Weights of a small contrastive image-text model: encoder width 160, 6400 steps.
Rows from block 2 of the image encoder of a small contrastive image-text model, named by matrix and row number. Rows with one number belong to one neuron. Each number is 200 + 40 x the weight over its row's rms, rounded and kept within 0 to 999. All counts start at 0.
After each neuron's rows are labels from the 100 images, of 14976, where the neuron reaches its highest value: "patch colour" is the nearest of a few named colours to the mean colour under the peak. Only what is clearly more common there than usual is listed. The data: photos with spoken descriptions (Open Images, Localized Narratives).
# fc1: MLP up (encoder.blocks.2.mlp.fc1.weight, 960x160), inputs 0-53
# fc2: MLP down (encoder.blocks.2.mlp.fc2.weight, 160x960, transposed), outputs 0-53

fc1.195,168,191,217,189,197,180,173,258,153,232,172,215,191,253,264,168,179,138,182,214,202,201,220,227,165,145,255,238,261,183,255,159,256,300,209,226,182,220,201,237,217,170,276,180,144,186,148,221,228,268,217,245,170,222
fc2.195,244,183,157,206,264,208,179,182,235,203,174,280,256,178,216,188,197,135,115,134,150,162,112,163,188,249,190,255,251,208,134,203,208,254,211,128,166,175,140,169,240,164,146,214,219,222,227,211,187,218,195,169,188,178
patch colour: pink

fc1.640,219,219,184,172,255,238,173,181,226,234,172,184,136,163,250,226,107,248,217,138,183,276,164,237,235,198,155,242,159,208,108,243,149,157,236,166,210,263,223,181,232,163,140,219,187,184,161,223,149,289,279,229,265,199
fc2.640,255,217,125,194,135,239,211,232,156,224,169,246,192,303,106,205,218,195,141,191,112,198,219,171,227,191,230,180,206,143,178,146,221,214,224,223,185,243,250,179,197,155,205,232,106,227,163,97,255,224,156,155,209,222
patch colour: grey

fc1.737,201,216,253,174,161,158,239,196,247,223,180,203,187,274,258,244,194,183,190,239,232,237,163,267,132,167,181,214,222,168,168,108,184,174,251,179,178,208,241,206,264,190,202,149,252,220,188,185,213,206,274,155,264,189
fc2.737,221,182,197,158,240,235,234,175,184,283,214,226,237,200,241,302,188,255,195,97,191,239,257,201,184,232,221,261,152,233,177,281,204,228,245,186,224,176,170,246,192,224,240,176,248,219,229,196,245,167,114,227,143,191
patch colour: white

fc1.632,149,131,111,173,170,217,143,237,237,164,219,225,249,262,175,220,226,225,213,206,213,174,205,165,244,159,212,202,200,169,155,126,293,173,263,215,209,155,303,267,224,169,212,250,146,227,196,167,190,241,245,205,185,215
fc2.632,249,176,180,209,211,167,252,163,231,156,183,161,187,230,206,173,140,223,210,170,172,274,207,210,186,99,261,155,187,210,283,172,210,222,204,181,253,228,276,195,185,244,217,223,210,233,143,192,266,231,255,190,216,223
patch colour: orange

fc1.383,226,198,227,89,132,165,177,195,232,215,167,249,220,166,198,153,251,180,194,257,124,218,177,218,157,149,244,189,238,191,218,181,251,187,223,222,275,240,159,197,272,206,177,184,242,131,261,194,136,248,191,238,173,251
fc2.383,154,183,164,252,290,244,243,147,245,150,218,173,194,231,187,222,148,155,187,197,220,229,186,222,184,203,216,188,169,171,192,293,184,138,158,175,168,147,150,207,172,183,96,191,192,205,221,148,199,231,227,190,205,205
patch colour: grey

fc1.422,263,165,220,228,266,163,150,198,134,214,203,179,181,237,238,183,218,225,189,245,211,261,216,157,133,158,196,191,256,180,183,258,190,144,217,133,165,198,238,177,160,187,223,182,207,218,237,226,223,243,161,191,174,182
fc2.422,103,216,162,161,260,211,198,157,104,233,164,136,265,164,193,153,213,175,151,208,217,216,210,119,112,194,196,225,184,190,207,187,215,211,187,184,195,240,160,271,164,195,169,181,232,162,140,162,235,136,197,270,238,281
patch colour: pink

fc1.382,192,176,127,245,168,200,238,124,208,227,139,167,164,224,244,238,167,146,246,293,276,194,249,194,178,202,220,213,274,203,218,130,185,170,169,166,193,179,211,186,155,204,124,220,224,177,260,220,91,179,173,228,164,217
fc2.382,164,120,158,239,209,224,224,221,143,186,245,183,111,154,216,184,177,202,166,206,250,142,175,212,194,191,233,246,233,152,155,187,248,198,167,194,177,252,140,203,275,206,156,196,153,246,108,206,216,179,187,230,154,107
patch colour: blue

fc1.353,205,179,255,220,224,176,128,222,207,182,216,208,182,184,246,228,216,208,214,195,118,141,167,187,212,218,172,228,209,287,190,183,190,256,199,221,165,159,213,153,302,210,208,203,233,213,228,174,240,189,158,170,207,220
fc2.353,192,262,229,162,213,263,223,154,167,219,147,221,212,189,211,181,203,178,188,203,198,266,231,194,146,188,264,117,263,168,250,177,187,220,194,212,291,238,223,183,143,179,175,209,190,239,246,251,207,170,310,182,223,174
patch colour: purple

fc1.385,129,208,227,246,238,196,188,186,240,186,208,180,239,213,135,181,245,160,194,217,214,194,216,195,187,189,202,162,213,228,137,215,198,188,176,180,262,211,176,234,289,255,229,228,192,233,243,189,264,138,225,206,199,151
fc2.385,270,176,209,226,223,176,230,281,274,209,214,216,187,197,170,152,212,199,106,174,192,149,247,172,201,180,192,217,185,233,295,186,222,214,162,172,121,205,206,211,233,204,216,186,220,229,256,204,163,162,198,173,218,203
patch colour: red; orange

fc1.453,173,191,214,242,146,206,178,148,150,224,299,237,188,230,186,210,191,195,160,126,251,204,151,170,131,230,195,119,278,260,207,251,180,181,134,96,230,159,210,196,132,207,190,189,175,217,211,213,207,196,278,223,261,149
fc2.453,228,179,197,181,208,217,202,227,122,165,168,164,146,175,231,224,181,195,207,236,172,216,224,165,215,234,238,222,148,215,145,207,191,281,230,232,195,308,233,195,244,224,94,247,136,204,219,208,270,198,192,235,164,180
patch colour: white

fc1.54,243,133,268,176,101,201,210,210,204,207,112,150,210,180,219,216,230,178,203,207,195,218,208,212,222,194,258,191,235,210,247,186,166,229,270,116,174,192,136,204,239,137,168,249,137,196,276,165,191,255,148,179,190,172
fc2.54,220,211,256,116,211,149,186,162,175,128,134,185,154,238,202,221,171,178,220,224,187,196,172,174,187,177,239,175,235,179,230,203,150,197,224,160,224,147,119,196,211,170,173,165,181,252,232,115,167,223,288,200,222,203
patch colour: blue

fc1.694,252,233,273,176,237,258,253,216,200,174,208,212,188,238,230,184,299,250,242,220,300,219,255,241,159,207,216,285,253,201,221,220,215,190,212,184,183,125,259,182,203,151,224,207,256,239,190,121,168,241,244,150,170,164
fc2.694,202,152,266,215,226,203,192,194,232,175,195,198,163,131,214,201,198,262,189,263,209,196,203,220,182,160,178,203,192,248,141,287,320,235,177,238,233,239,210,143,267,210,167,172,198,147,169,167,207,141,245,237,159,250
patch colour: orange; pink

fc1.460,174,216,191,160,265,178,210,210,189,232,187,217,206,219,236,166,187,141,158,181,250,227,132,136,223,185,146,168,268,175,220,152,143,233,162,176,201,217,176,215,238,201,228,132,268,204,112,191,213,272,176,189,179,200
fc2.460,252,222,206,115,273,237,165,171,201,245,225,185,202,231,248,194,139,208,189,136,205,214,150,175,171,197,194,139,214,173,183,264,201,189,227,166,205,264,208,260,152,171,166,225,268,166,244,238,200,234,249,154,187,221
patch colour: green

fc1.124,157,183,112,171,166,212,205,234,73,220,211,198,242,226,215,234,227,193,140,251,161,206,221,261,229,217,219,231,145,221,227,192,154,117,210,264,174,197,164,165,182,198,243,303,249,112,161,203,111,243,162,272,230,139
fc2.124,235,229,292,206,204,186,162,189,185,202,250,215,212,153,203,204,186,167,194,235,174,202,289,192,219,139,234,161,173,236,201,241,148,261,158,216,212,220,203,206,195,190,219,228,244,221,223,212,147,259,208,181,159,208
patch colour: pink

fc1.559,203,190,220,194,243,175,233,231,159,178,147,294,200,188,82,155,189,214,218,166,219,170,157,212,160,205,120,205,169,226,160,212,193,217,160,183,218,242,144,284,206,199,215,255,146,208,320,271,178,190,238,232,228,279
fc2.559,209,255,231,200,257,216,177,180,239,170,244,239,196,251,192,219,279,141,205,218,190,178,226,273,176,138,160,241,150,178,187,223,231,229,181,224,288,177,264,252,176,207,176,157,183,206,217,231,187,235,174,160,202,236
patch colour: pink

fc1.529,161,166,183,277,177,180,266,216,200,165,224,261,204,224,152,217,181,142,200,234,218,272,168,263,166,162,174,215,140,252,172,225,247,141,216,170,192,233,231,162,209,212,188,173,156,229,221,162,159,205,144,233,212,191
fc2.529,205,204,206,186,257,246,270,234,168,172,159,194,149,233,157,199,187,209,175,169,151,161,216,306,114,226,267,155,211,225,178,203,201,230,126,164,262,236,180,183,212,181,211,169,197,212,124,233,167,310,231,261,193,204
patch colour: orange

fc1.66,173,129,223,208,219,187,229,208,261,252,168,247,315,204,347,200,176,244,192,243,274,199,194,174,240,169,195,135,262,271,128,124,157,172,125,238,165,169,211,238,234,198,180,221,226,188,259,177,239,225,167,182,155,196
fc2.66,158,194,180,199,196,186,205,203,133,241,123,237,223,210,215,296,179,255,303,201,196,99,236,158,294,198,186,216,193,189,195,187,123,130,160,194,197,258,179,222,196,266,220,226,230,174,215,225,138,243,180,165,212,200
patch colour: green

fc1.725,164,191,196,145,178,218,246,195,259,209,199,195,199,237,216,188,246,185,181,167,208,247,201,190,181,238,274,213,206,161,224,255,246,186,221,184,141,151,264,158,108,149,286,194,199,130,266,200,244,242,181,206,270,196
fc2.725,179,209,187,206,192,255,174,107,130,184,184,279,219,232,199,189,142,202,232,208,213,182,259,196,123,231,202,199,210,213,234,244,184,208,191,183,122,273,183,162,231,196,223,183,177,227,201,184,174,169,221,193,146,210
patch colour: yellow; orange

fc1.202,197,234,258,157,212,216,194,186,228,141,195,178,208,243,244,121,161,199,171,263,198,204,229,187,274,163,163,150,120,165,157,211,175,174,180,150,140,212,244,208,188,125,197,185,203,214,221,179,84,253,104,218,89,208
fc2.202,183,270,202,235,261,217,205,196,205,176,219,274,185,121,212,179,196,273,145,179,310,215,169,211,238,190,262,172,128,268,157,247,251,174,206,258,190,205,192,178,204,207,203,155,206,169,198,244,260,189,196,163,232,147
patch colour: white

fc1.594,249,242,192,235,245,150,261,242,194,169,182,190,271,225,261,214,207,235,190,216,240,243,259,121,179,214,247,164,156,212,217,152,122,221,152,169,235,138,205,229,201,142,176,228,205,174,286,263,154,104,199,208,129,194
fc2.594,206,271,209,231,240,250,159,210,137,94,229,182,300,228,115,189,237,234,201,167,242,202,255,272,159,199,174,270,149,176,199,217,180,155,185,299,261,200,206,244,202,193,201,198,254,260,269,261,228,96,210,209,213,225
patch colour: black

fc1.442,237,141,245,195,240,253,199,161,170,161,135,220,226,192,146,228,196,199,192,155,259,227,248,201,185,208,171,156,223,184,151,149,176,179,183,170,214,277,180,203,298,201,233,137,193,129,194,221,292,274,212,185,193,158
fc2.442,194,138,169,175,253,144,148,208,190,214,159,151,126,119,222,238,236,208,180,196,236,115,227,234,300,185,157,191,197,178,280,216,182,131,176,149,211,219,194,141,254,238,252,149,148,203,236,228,140,241,153,174,224,242
patch colour: green

fc1.710,231,176,240,236,160,204,163,206,230,271,134,218,202,225,213,206,191,201,231,272,193,156,187,238,185,203,260,212,211,275,177,198,179,277,131,246,192,183,170,222,208,204,218,217,301,244,179,183,188,170,231,202,197,155
fc2.710,224,210,234,220,208,262,253,111,117,175,158,164,176,184,261,157,241,178,263,136,201,180,272,220,251,169,199,130,233,183,247,238,192,263,177,191,272,194,178,144,234,198,233,179,222,178,185,168,213,147,204,201,282,174
patch colour: purple; blue

fc1.675,89,160,179,215,198,195,229,236,191,186,229,218,195,209,199,197,198,185,189,236,274,130,177,168,196,229,133,198,236,234,134,255,158,212,213,224,250,192,258,183,210,219,238,234,180,274,218,149,269,221,190,290,265,210
fc2.675,181,219,190,246,199,226,242,249,302,190,164,228,206,157,316,227,199,209,156,257,139,224,150,196,179,166,203,189,200,203,252,154,184,165,160,207,152,188,238,206,199,174,140,177,220,252,221,257,209,201,192,169,271,253
patch colour: brown

fc1.62,213,235,208,196,223,130,190,258,230,174,149,187,204,135,218,183,85,212,195,162,210,197,148,177,182,238,202,191,220,173,210,247,246,238,248,241,167,218,218,279,199,228,137,184,177,224,147,121,254,212,180,188,204,215
fc2.62,268,160,182,104,150,180,280,194,163,179,211,170,142,197,179,224,184,121,172,234,245,186,157,210,257,156,206,179,166,140,248,223,164,188,213,189,176,136,241,267,135,186,232,160,271,198,203,278,200,195,182,178,258,214
patch colour: white

fc1.641,201,188,164,239,241,193,288,316,196,243,249,156,272,198,247,227,212,193,242,189,248,191,183,189,175,197,221,129,244,133,180,134,213,153,186,243,166,178,166,198,149,137,176,136,232,179,165,293,241,242,200,205,208,200
fc2.641,159,192,238,175,260,212,197,143,167,233,112,209,218,179,229,235,214,198,254,133,236,226,298,296,125,184,245,171,222,211,174,82,180,142,243,97,232,174,125,259,194,215,203,155,211,193,191,186,222,197,171,159,183,246
patch colour: brown; green

fc1.504,269,191,150,166,233,149,184,228,230,229,171,171,265,187,197,149,260,234,151,253,208,213,177,200,161,179,118,184,174,158,222,256,198,238,239,182,208,211,203,231,182,202,205,176,178,206,192,202,251,136,172,181,276,230
fc2.504,193,216,155,141,193,207,215,163,219,179,190,117,192,184,239,261,219,200,237,221,195,211,245,183,207,192,170,273,241,215,123,198,173,162,229,144,195,302,173,217,177,190,201,132,201,165,122,194,238,231,269,189,260,199
patch colour: grey

fc1.351,192,188,170,210,120,206,107,201,112,161,212,242,212,195,216,166,260,174,204,231,208,204,170,232,220,198,300,190,181,202,264,134,172,145,160,161,214,124,227,240,219,162,200,175,253,180,153,253,199,236,230,217,228,223
fc2.351,217,232,181,201,182,224,151,157,224,212,202,268,130,180,265,213,162,177,182,256,202,289,256,217,210,166,216,179,168,200,156,259,213,262,204,136,206,229,236,206,178,172,164,200,184,182,222,253,138,190,212,177,229,186
patch colour: white

fc1.659,161,180,198,169,206,229,227,181,202,232,142,215,140,158,192,206,259,119,183,210,227,206,236,239,194,201,127,263,242,242,176,218,175,214,140,187,226,182,153,188,192,248,208,223,108,156,192,197,228,242,232,204,218,237
fc2.659,194,224,203,223,160,198,240,218,207,187,231,184,246,195,165,214,248,139,176,234,213,226,176,184,177,171,214,142,229,215,168,229,261,159,196,232,149,136,216,227,193,220,174,201,237,172,271,192,115,220,106,184,225,162
patch colour: red

fc1.482,154,190,253,187,203,219,175,244,206,108,181,175,138,238,173,182,207,236,230,198,208,235,166,182,227,227,314,234,222,266,174,166,193,278,155,153,256,276,214,155,262,203,206,217,201,220,112,242,209,175,109,277,207,133
fc2.482,181,200,182,175,213,185,177,230,199,281,188,249,245,262,211,199,264,250,187,69,129,247,208,211,185,196,209,169,196,161,261,144,196,262,164,210,225,216,112,196,200,227,179,187,139,225,190,218,192,207,170,212,160,214
patch colour: white; pink

fc1.507,216,159,241,207,173,225,197,148,249,205,207,221,149,140,140,276,236,164,245,280,194,257,264,191,186,184,165,161,202,239,156,136,219,89,158,169,190,175,237,297,201,217,181,135,182,210,236,196,167,209,175,146,219,208
fc2.507,185,217,179,222,194,176,148,237,192,229,213,165,238,222,128,173,239,194,228,177,188,226,155,158,124,234,255,266,187,240,202,239,214,271,218,235,305,265,174,181,177,264,150,286,236,96,199,230,250,172,196,193,155,193
patch colour: white; cyan

fc1.702,241,249,197,146,240,184,224,170,174,180,180,237,225,208,154,157,189,201,166,209,236,239,261,272,226,209,176,181,181,248,222,218,253,184,201,204,221,189,213,123,231,145,229,195,179,284,176,158,196,264,172,159,213,199
fc2.702,314,185,197,121,188,220,131,217,195,220,169,284,193,185,229,154,189,150,196,256,199,169,213,255,162,231,168,260,202,185,199,218,98,209,158,232,206,235,196,207,241,140,233,158,234,219,227,198,180,186,273,236,156,155
patch colour: yellow

fc1.117,245,212,251,239,222,218,235,231,230,238,193,224,203,118,138,202,282,232,184,215,235,186,224,238,157,202,237,214,203,196,119,321,272,173,260,148,118,185,194,134,224,197,199,159,186,177,174,140,180,252,203,232,235,258
fc2.117,143,166,237,182,143,173,230,158,175,194,267,173,198,213,192,219,258,222,213,279,254,239,197,234,253,195,212,197,192,143,157,136,265,170,182,263,217,288,185,183,158,120,181,209,191,239,207,252,241,151,179,227,234,175
patch colour: orange

fc1.16,217,183,284,305,195,231,209,165,213,241,155,189,183,245,128,200,189,172,230,225,278,217,222,270,219,212,242,208,204,217,198,224,165,244,229,238,138,167,241,186,132,193,136,134,205,222,218,118,212,193,205,172,209,266
fc2.16,201,205,149,227,194,153,202,185,169,190,156,206,230,227,175,245,202,207,186,160,119,201,238,270,189,229,208,203,188,166,190,193,244,205,198,145,236,176,205,223,210,138,239,263,148,194,177,145,146,220,150,164,176,236
patch colour: orange

fc1.36,239,202,181,212,207,182,174,166,213,137,183,216,214,234,213,219,195,132,176,204,207,182,187,254,216,159,197,164,227,149,184,181,249,223,335,188,265,292,265,234,261,237,158,206,130,205,221,167,263,204,277,199,159,238
fc2.36,119,115,199,185,192,168,215,227,241,230,254,195,223,178,288,179,223,210,179,227,143,170,140,163,212,193,135,224,202,225,216,149,191,201,184,251,125,256,215,223,228,131,238,189,189,236,270,276,182,188,187,244,228,231
patch colour: blue

fc1.129,175,234,202,213,185,169,209,241,234,147,178,140,192,198,242,206,156,235,236,289,296,189,157,167,155,142,220,202,206,245,186,179,132,214,276,239,163,177,212,202,235,184,228,154,248,203,261,193,206,180,179,253,274,219
fc2.129,210,181,150,191,179,159,275,229,213,270,216,212,198,193,214,284,221,159,197,195,218,217,182,253,202,168,255,233,240,199,164,152,201,174,188,127,239,168,172,236,214,185,203,185,205,154,220,207,211,216,254,85,151,126
patch colour: pink

fc1.546,187,214,246,141,195,174,174,150,271,167,157,216,183,241,234,148,254,149,231,220,149,163,207,219,202,204,143,218,174,158,187,182,221,192,179,243,252,243,154,226,230,206,214,155,180,183,156,180,115,193,146,255,184,148
fc2.546,230,181,225,236,222,203,227,259,193,193,212,201,213,117,213,174,141,157,210,212,201,180,191,231,247,208,166,164,179,252,167,179,185,215,204,172,191,147,227,198,209,122,156,178,202,210,187,241,191,174,132,241,211,234
patch colour: grey

fc1.46,162,209,211,168,232,199,207,107,177,210,139,249,125,180,210,171,241,267,274,218,277,201,163,181,231,198,188,201,239,202,211,208,193,121,207,201,199,207,148,232,194,223,159,145,213,205,199,199,170,242,146,189,198,235
fc2.46,212,191,209,194,254,228,177,208,146,193,173,119,219,184,286,130,214,203,196,170,211,216,119,248,185,176,146,207,173,251,182,180,126,135,145,224,203,221,226,220,193,218,254,246,137,208,235,171,102,191,254,233,253,217
patch colour: pink

fc1.616,186,222,188,160,169,269,178,191,142,221,273,284,324,203,160,171,160,196,184,241,231,193,206,143,230,192,210,187,246,256,213,163,183,205,242,183,133,167,157,155,198,207,281,218,153,176,253,203,172,213,220,210,86,206
fc2.616,197,214,286,170,208,167,288,219,229,221,229,131,150,221,205,205,228,223,188,153,234,260,235,184,200,251,203,282,235,246,199,200,219,205,267,208,156,236,271,219,195,207,204,235,192,81,204,180,202,226,234,158,199,83
patch colour: black; white

fc1.133,109,273,202,216,159,268,131,193,192,143,157,211,157,212,225,224,240,239,198,318,209,209,133,176,146,199,160,246,194,282,238,176,203,186,175,214,197,214,186,205,108,184,276,186,249,189,229,196,294,206,242,207,197,194
fc2.133,174,158,238,182,201,228,215,187,222,172,238,210,231,199,257,214,156,144,148,156,194,186,273,134,271,234,197,207,242,278,152,233,128,227,203,192,199,184,182,196,210,199,159,208,215,180,270,112,190,192,216,162,166,142
patch colour: yellow; pink

fc1.384,212,274,275,189,212,162,197,215,217,183,191,192,191,272,157,150,325,156,201,283,216,226,240,188,244,195,135,247,227,248,211,206,108,255,196,198,226,231,164,188,193,197,177,216,203,242,161,203,111,242,230,165,265,223
fc2.384,193,234,231,217,181,191,184,162,123,144,194,262,230,144,254,155,90,249,252,154,167,145,124,226,217,143,200,192,224,149,206,149,233,194,245,260,182,215,220,190,243,197,210,263,243,186,251,185,247,189,194,155,214,238
patch colour: green

fc1.749,207,283,192,213,230,163,143,213,159,226,157,187,129,218,239,233,226,181,178,257,216,181,201,173,182,203,169,232,137,152,208,234,187,164,295,196,218,161,181,221,318,223,143,278,235,230,222,226,230,177,169,128,256,202
fc2.749,244,206,206,214,171,251,213,203,192,204,183,223,175,170,209,251,194,198,248,169,196,183,196,192,236,165,238,241,292,168,140,213,171,187,129,278,211,160,126,196,185,148,166,215,208,289,186,232,182,193,213,239,163,162
patch colour: grey

fc1.34,306,234,208,156,224,206,219,242,220,157,212,212,212,188,276,234,189,214,175,153,182,232,215,186,166,198,126,162,227,197,176,251,146,204,196,191,194,208,181,278,183,129,196,253,206,152,222,257,178,173,219,145,203,209
fc2.34,215,174,209,206,175,261,213,181,225,266,158,112,188,178,228,212,195,142,217,246,188,171,148,243,292,156,199,269,194,244,163,162,237,147,160,184,232,341,237,145,259,237,183,158,205,255,140,167,177,177,153,249,190,149
patch colour: green

fc1.136,253,165,253,192,178,178,177,207,228,255,236,152,232,208,167,238,151,205,181,140,163,278,200,161,130,200,171,140,229,179,243,91,225,219,155,316,183,188,166,190,177,178,203,166,116,217,91,177,141,199,166,259,245,200
fc2.136,203,139,172,220,132,196,213,204,164,174,170,217,139,239,178,187,204,223,177,248,200,191,214,210,190,227,224,284,198,196,220,151,189,237,175,83,171,182,227,219,246,221,174,161,204,160,222,209,238,187,280,207,194,120
patch colour: cyan

fc1.590,211,207,228,220,212,177,116,209,232,191,177,205,214,175,223,232,163,169,164,221,179,210,154,182,144,276,297,172,173,156,206,143,283,278,214,170,219,178,208,229,204,116,160,207,209,203,144,210,181,177,224,233,226,159
fc2.590,188,187,143,231,143,246,185,238,208,132,245,264,162,179,101,211,197,216,224,238,205,195,216,174,187,275,206,244,209,254,199,209,243,144,252,217,206,264,270,189,131,221,218,235,204,179,213,202,204,130,194,164,134,243
patch colour: blue; purple

fc1.584,168,224,194,148,133,98,200,193,166,235,221,219,269,139,190,154,259,180,180,216,197,208,131,260,257,215,230,199,174,218,220,169,261,190,215,174,118,259,263,247,211,202,219,110,159,192,246,247,165,156,174,256,206,193
fc2.584,200,158,218,217,200,149,227,183,233,134,240,177,195,205,220,206,213,181,200,251,220,221,321,219,133,148,186,156,158,184,192,158,183,200,252,175,197,187,178,276,169,240,107,183,195,218,188,211,267,209,210,177,161,246
patch colour: grey

fc1.206,211,230,203,246,308,249,188,189,312,236,171,243,180,245,215,180,224,199,208,231,202,245,293,220,218,239,182,205,191,280,131,181,184,166,221,170,249,227,182,236,178,204,196,225,231,207,202,154,216,210,164,163,236,217
fc2.206,179,167,259,193,255,237,221,140,185,202,168,233,213,195,226,255,251,213,183,231,251,204,263,229,235,201,248,186,245,282,179,215,231,265,131,162,189,179,192,123,151,251,140,218,260,200,179,159,240,270,190,227,203,152
patch colour: orange

fc1.78,181,188,205,257,250,267,194,209,210,130,213,247,240,232,223,200,248,188,165,201,179,224,181,265,293,203,249,151,235,237,261,213,209,188,151,167,214,294,221,186,125,231,219,152,194,176,192,260,290,162,207,214,226,236
fc2.78,179,171,270,259,233,183,181,181,204,211,264,245,189,143,219,242,229,236,198,221,144,249,225,182,199,206,172,268,259,221,180,239,124,233,144,240,198,177,200,136,254,146,163,248,189,229,222,185,214,136,207,231,221,262
patch colour: brown

fc1.302,179,180,235,177,233,172,152,174,156,252,241,151,112,213,266,178,214,220,251,195,145,181,123,176,204,215,184,99,241,212,219,216,224,195,255,176,200,206,254,161,281,226,195,243,165,188,193,171,169,155,186,179,212,145
fc2.302,165,217,141,267,219,216,193,140,168,137,150,210,217,156,243,187,120,186,162,221,186,195,186,176,245,158,183,167,237,236,201,231,252,223,191,216,288,170,160,169,135,203,168,135,288,294,223,174,236,169,81,225,160,260
patch colour: purple

fc1.367,194,165,207,251,158,243,176,180,161,231,210,188,183,185,70,207,179,209,220,150,143,202,220,196,171,172,200,223,189,195,260,161,132,163,221,236,234,219,147,214,127,172,215,236,233,207,135,173,154,158,241,243,196,219
fc2.367,188,278,166,196,223,158,198,277,151,251,226,257,183,191,120,154,203,224,216,255,199,182,166,181,229,252,195,198,217,147,205,190,275,171,166,182,197,202,237,235,198,209,237,178,236,231,159,183,162,144,232,157,299,194
patch colour: black

fc1.664,149,136,182,248,265,202,215,223,235,264,218,240,197,217,169,219,186,236,205,237,143,179,186,213,199,222,241,250,181,224,202,329,175,167,213,238,143,230,196,165,269,168,218,177,225,259,221,126,160,223,144,228,214,220
fc2.664,186,247,218,263,205,165,245,142,198,200,231,175,161,217,246,235,202,150,296,196,227,194,216,245,149,177,227,166,229,202,157,240,185,206,256,207,200,184,202,207,200,240,110,288,205,204,212,240,191,280,169,200,200,211
patch colour: orange

fc1.182,184,181,185,252,212,167,246,169,223,208,190,154,262,168,130,210,222,192,189,180,163,188,212,189,186,177,150,218,212,151,191,201,204,144,172,232,88,172,250,162,109,171,266,176,169,214,214,180,262,190,181,261,203,236
fc2.182,246,164,193,150,238,242,217,220,158,206,168,147,218,194,162,258,237,214,211,256,255,206,197,205,174,181,278,174,155,162,173,208,188,214,163,159,187,224,223,205,239,295,235,223,307,205,186,251,240,198,201,190,215,192
patch colour: pink

fc1.558,166,174,241,237,188,216,218,260,175,246,110,202,173,233,240,254,217,218,146,154,211,203,219,180,246,204,184,152,175,172,227,210,212,265,234,146,205,273,142,253,298,146,206,162,182,193,202,188,200,230,175,174,138,152
fc2.558,198,165,223,241,140,192,263,228,214,204,198,159,101,214,185,228,211,256,173,217,141,128,136,220,173,198,291,210,184,173,207,144,190,215,142,190,164,231,226,187,212,122,279,181,186,200,122,147,180,152,138,235,178,126
patch colour: blue

fc1.281,224,154,208,224,194,163,223,207,184,215,187,205,155,256,193,155,210,255,134,218,273,228,163,203,140,247,96,233,180,262,200,220,251,193,236,146,165,170,201,201,189,183,207,192,219,215,170,207,179,178,196,196,196,177
fc2.281,181,130,245,174,210,150,220,180,197,203,198,204,140,194,225,228,214,205,242,237,144,171,159,171,240,139,277,217,182,141,193,269,225,158,213,141,214,243,222,228,160,273,254,133,259,248,165,116,213,194,211,258,185,180
patch colour: cyan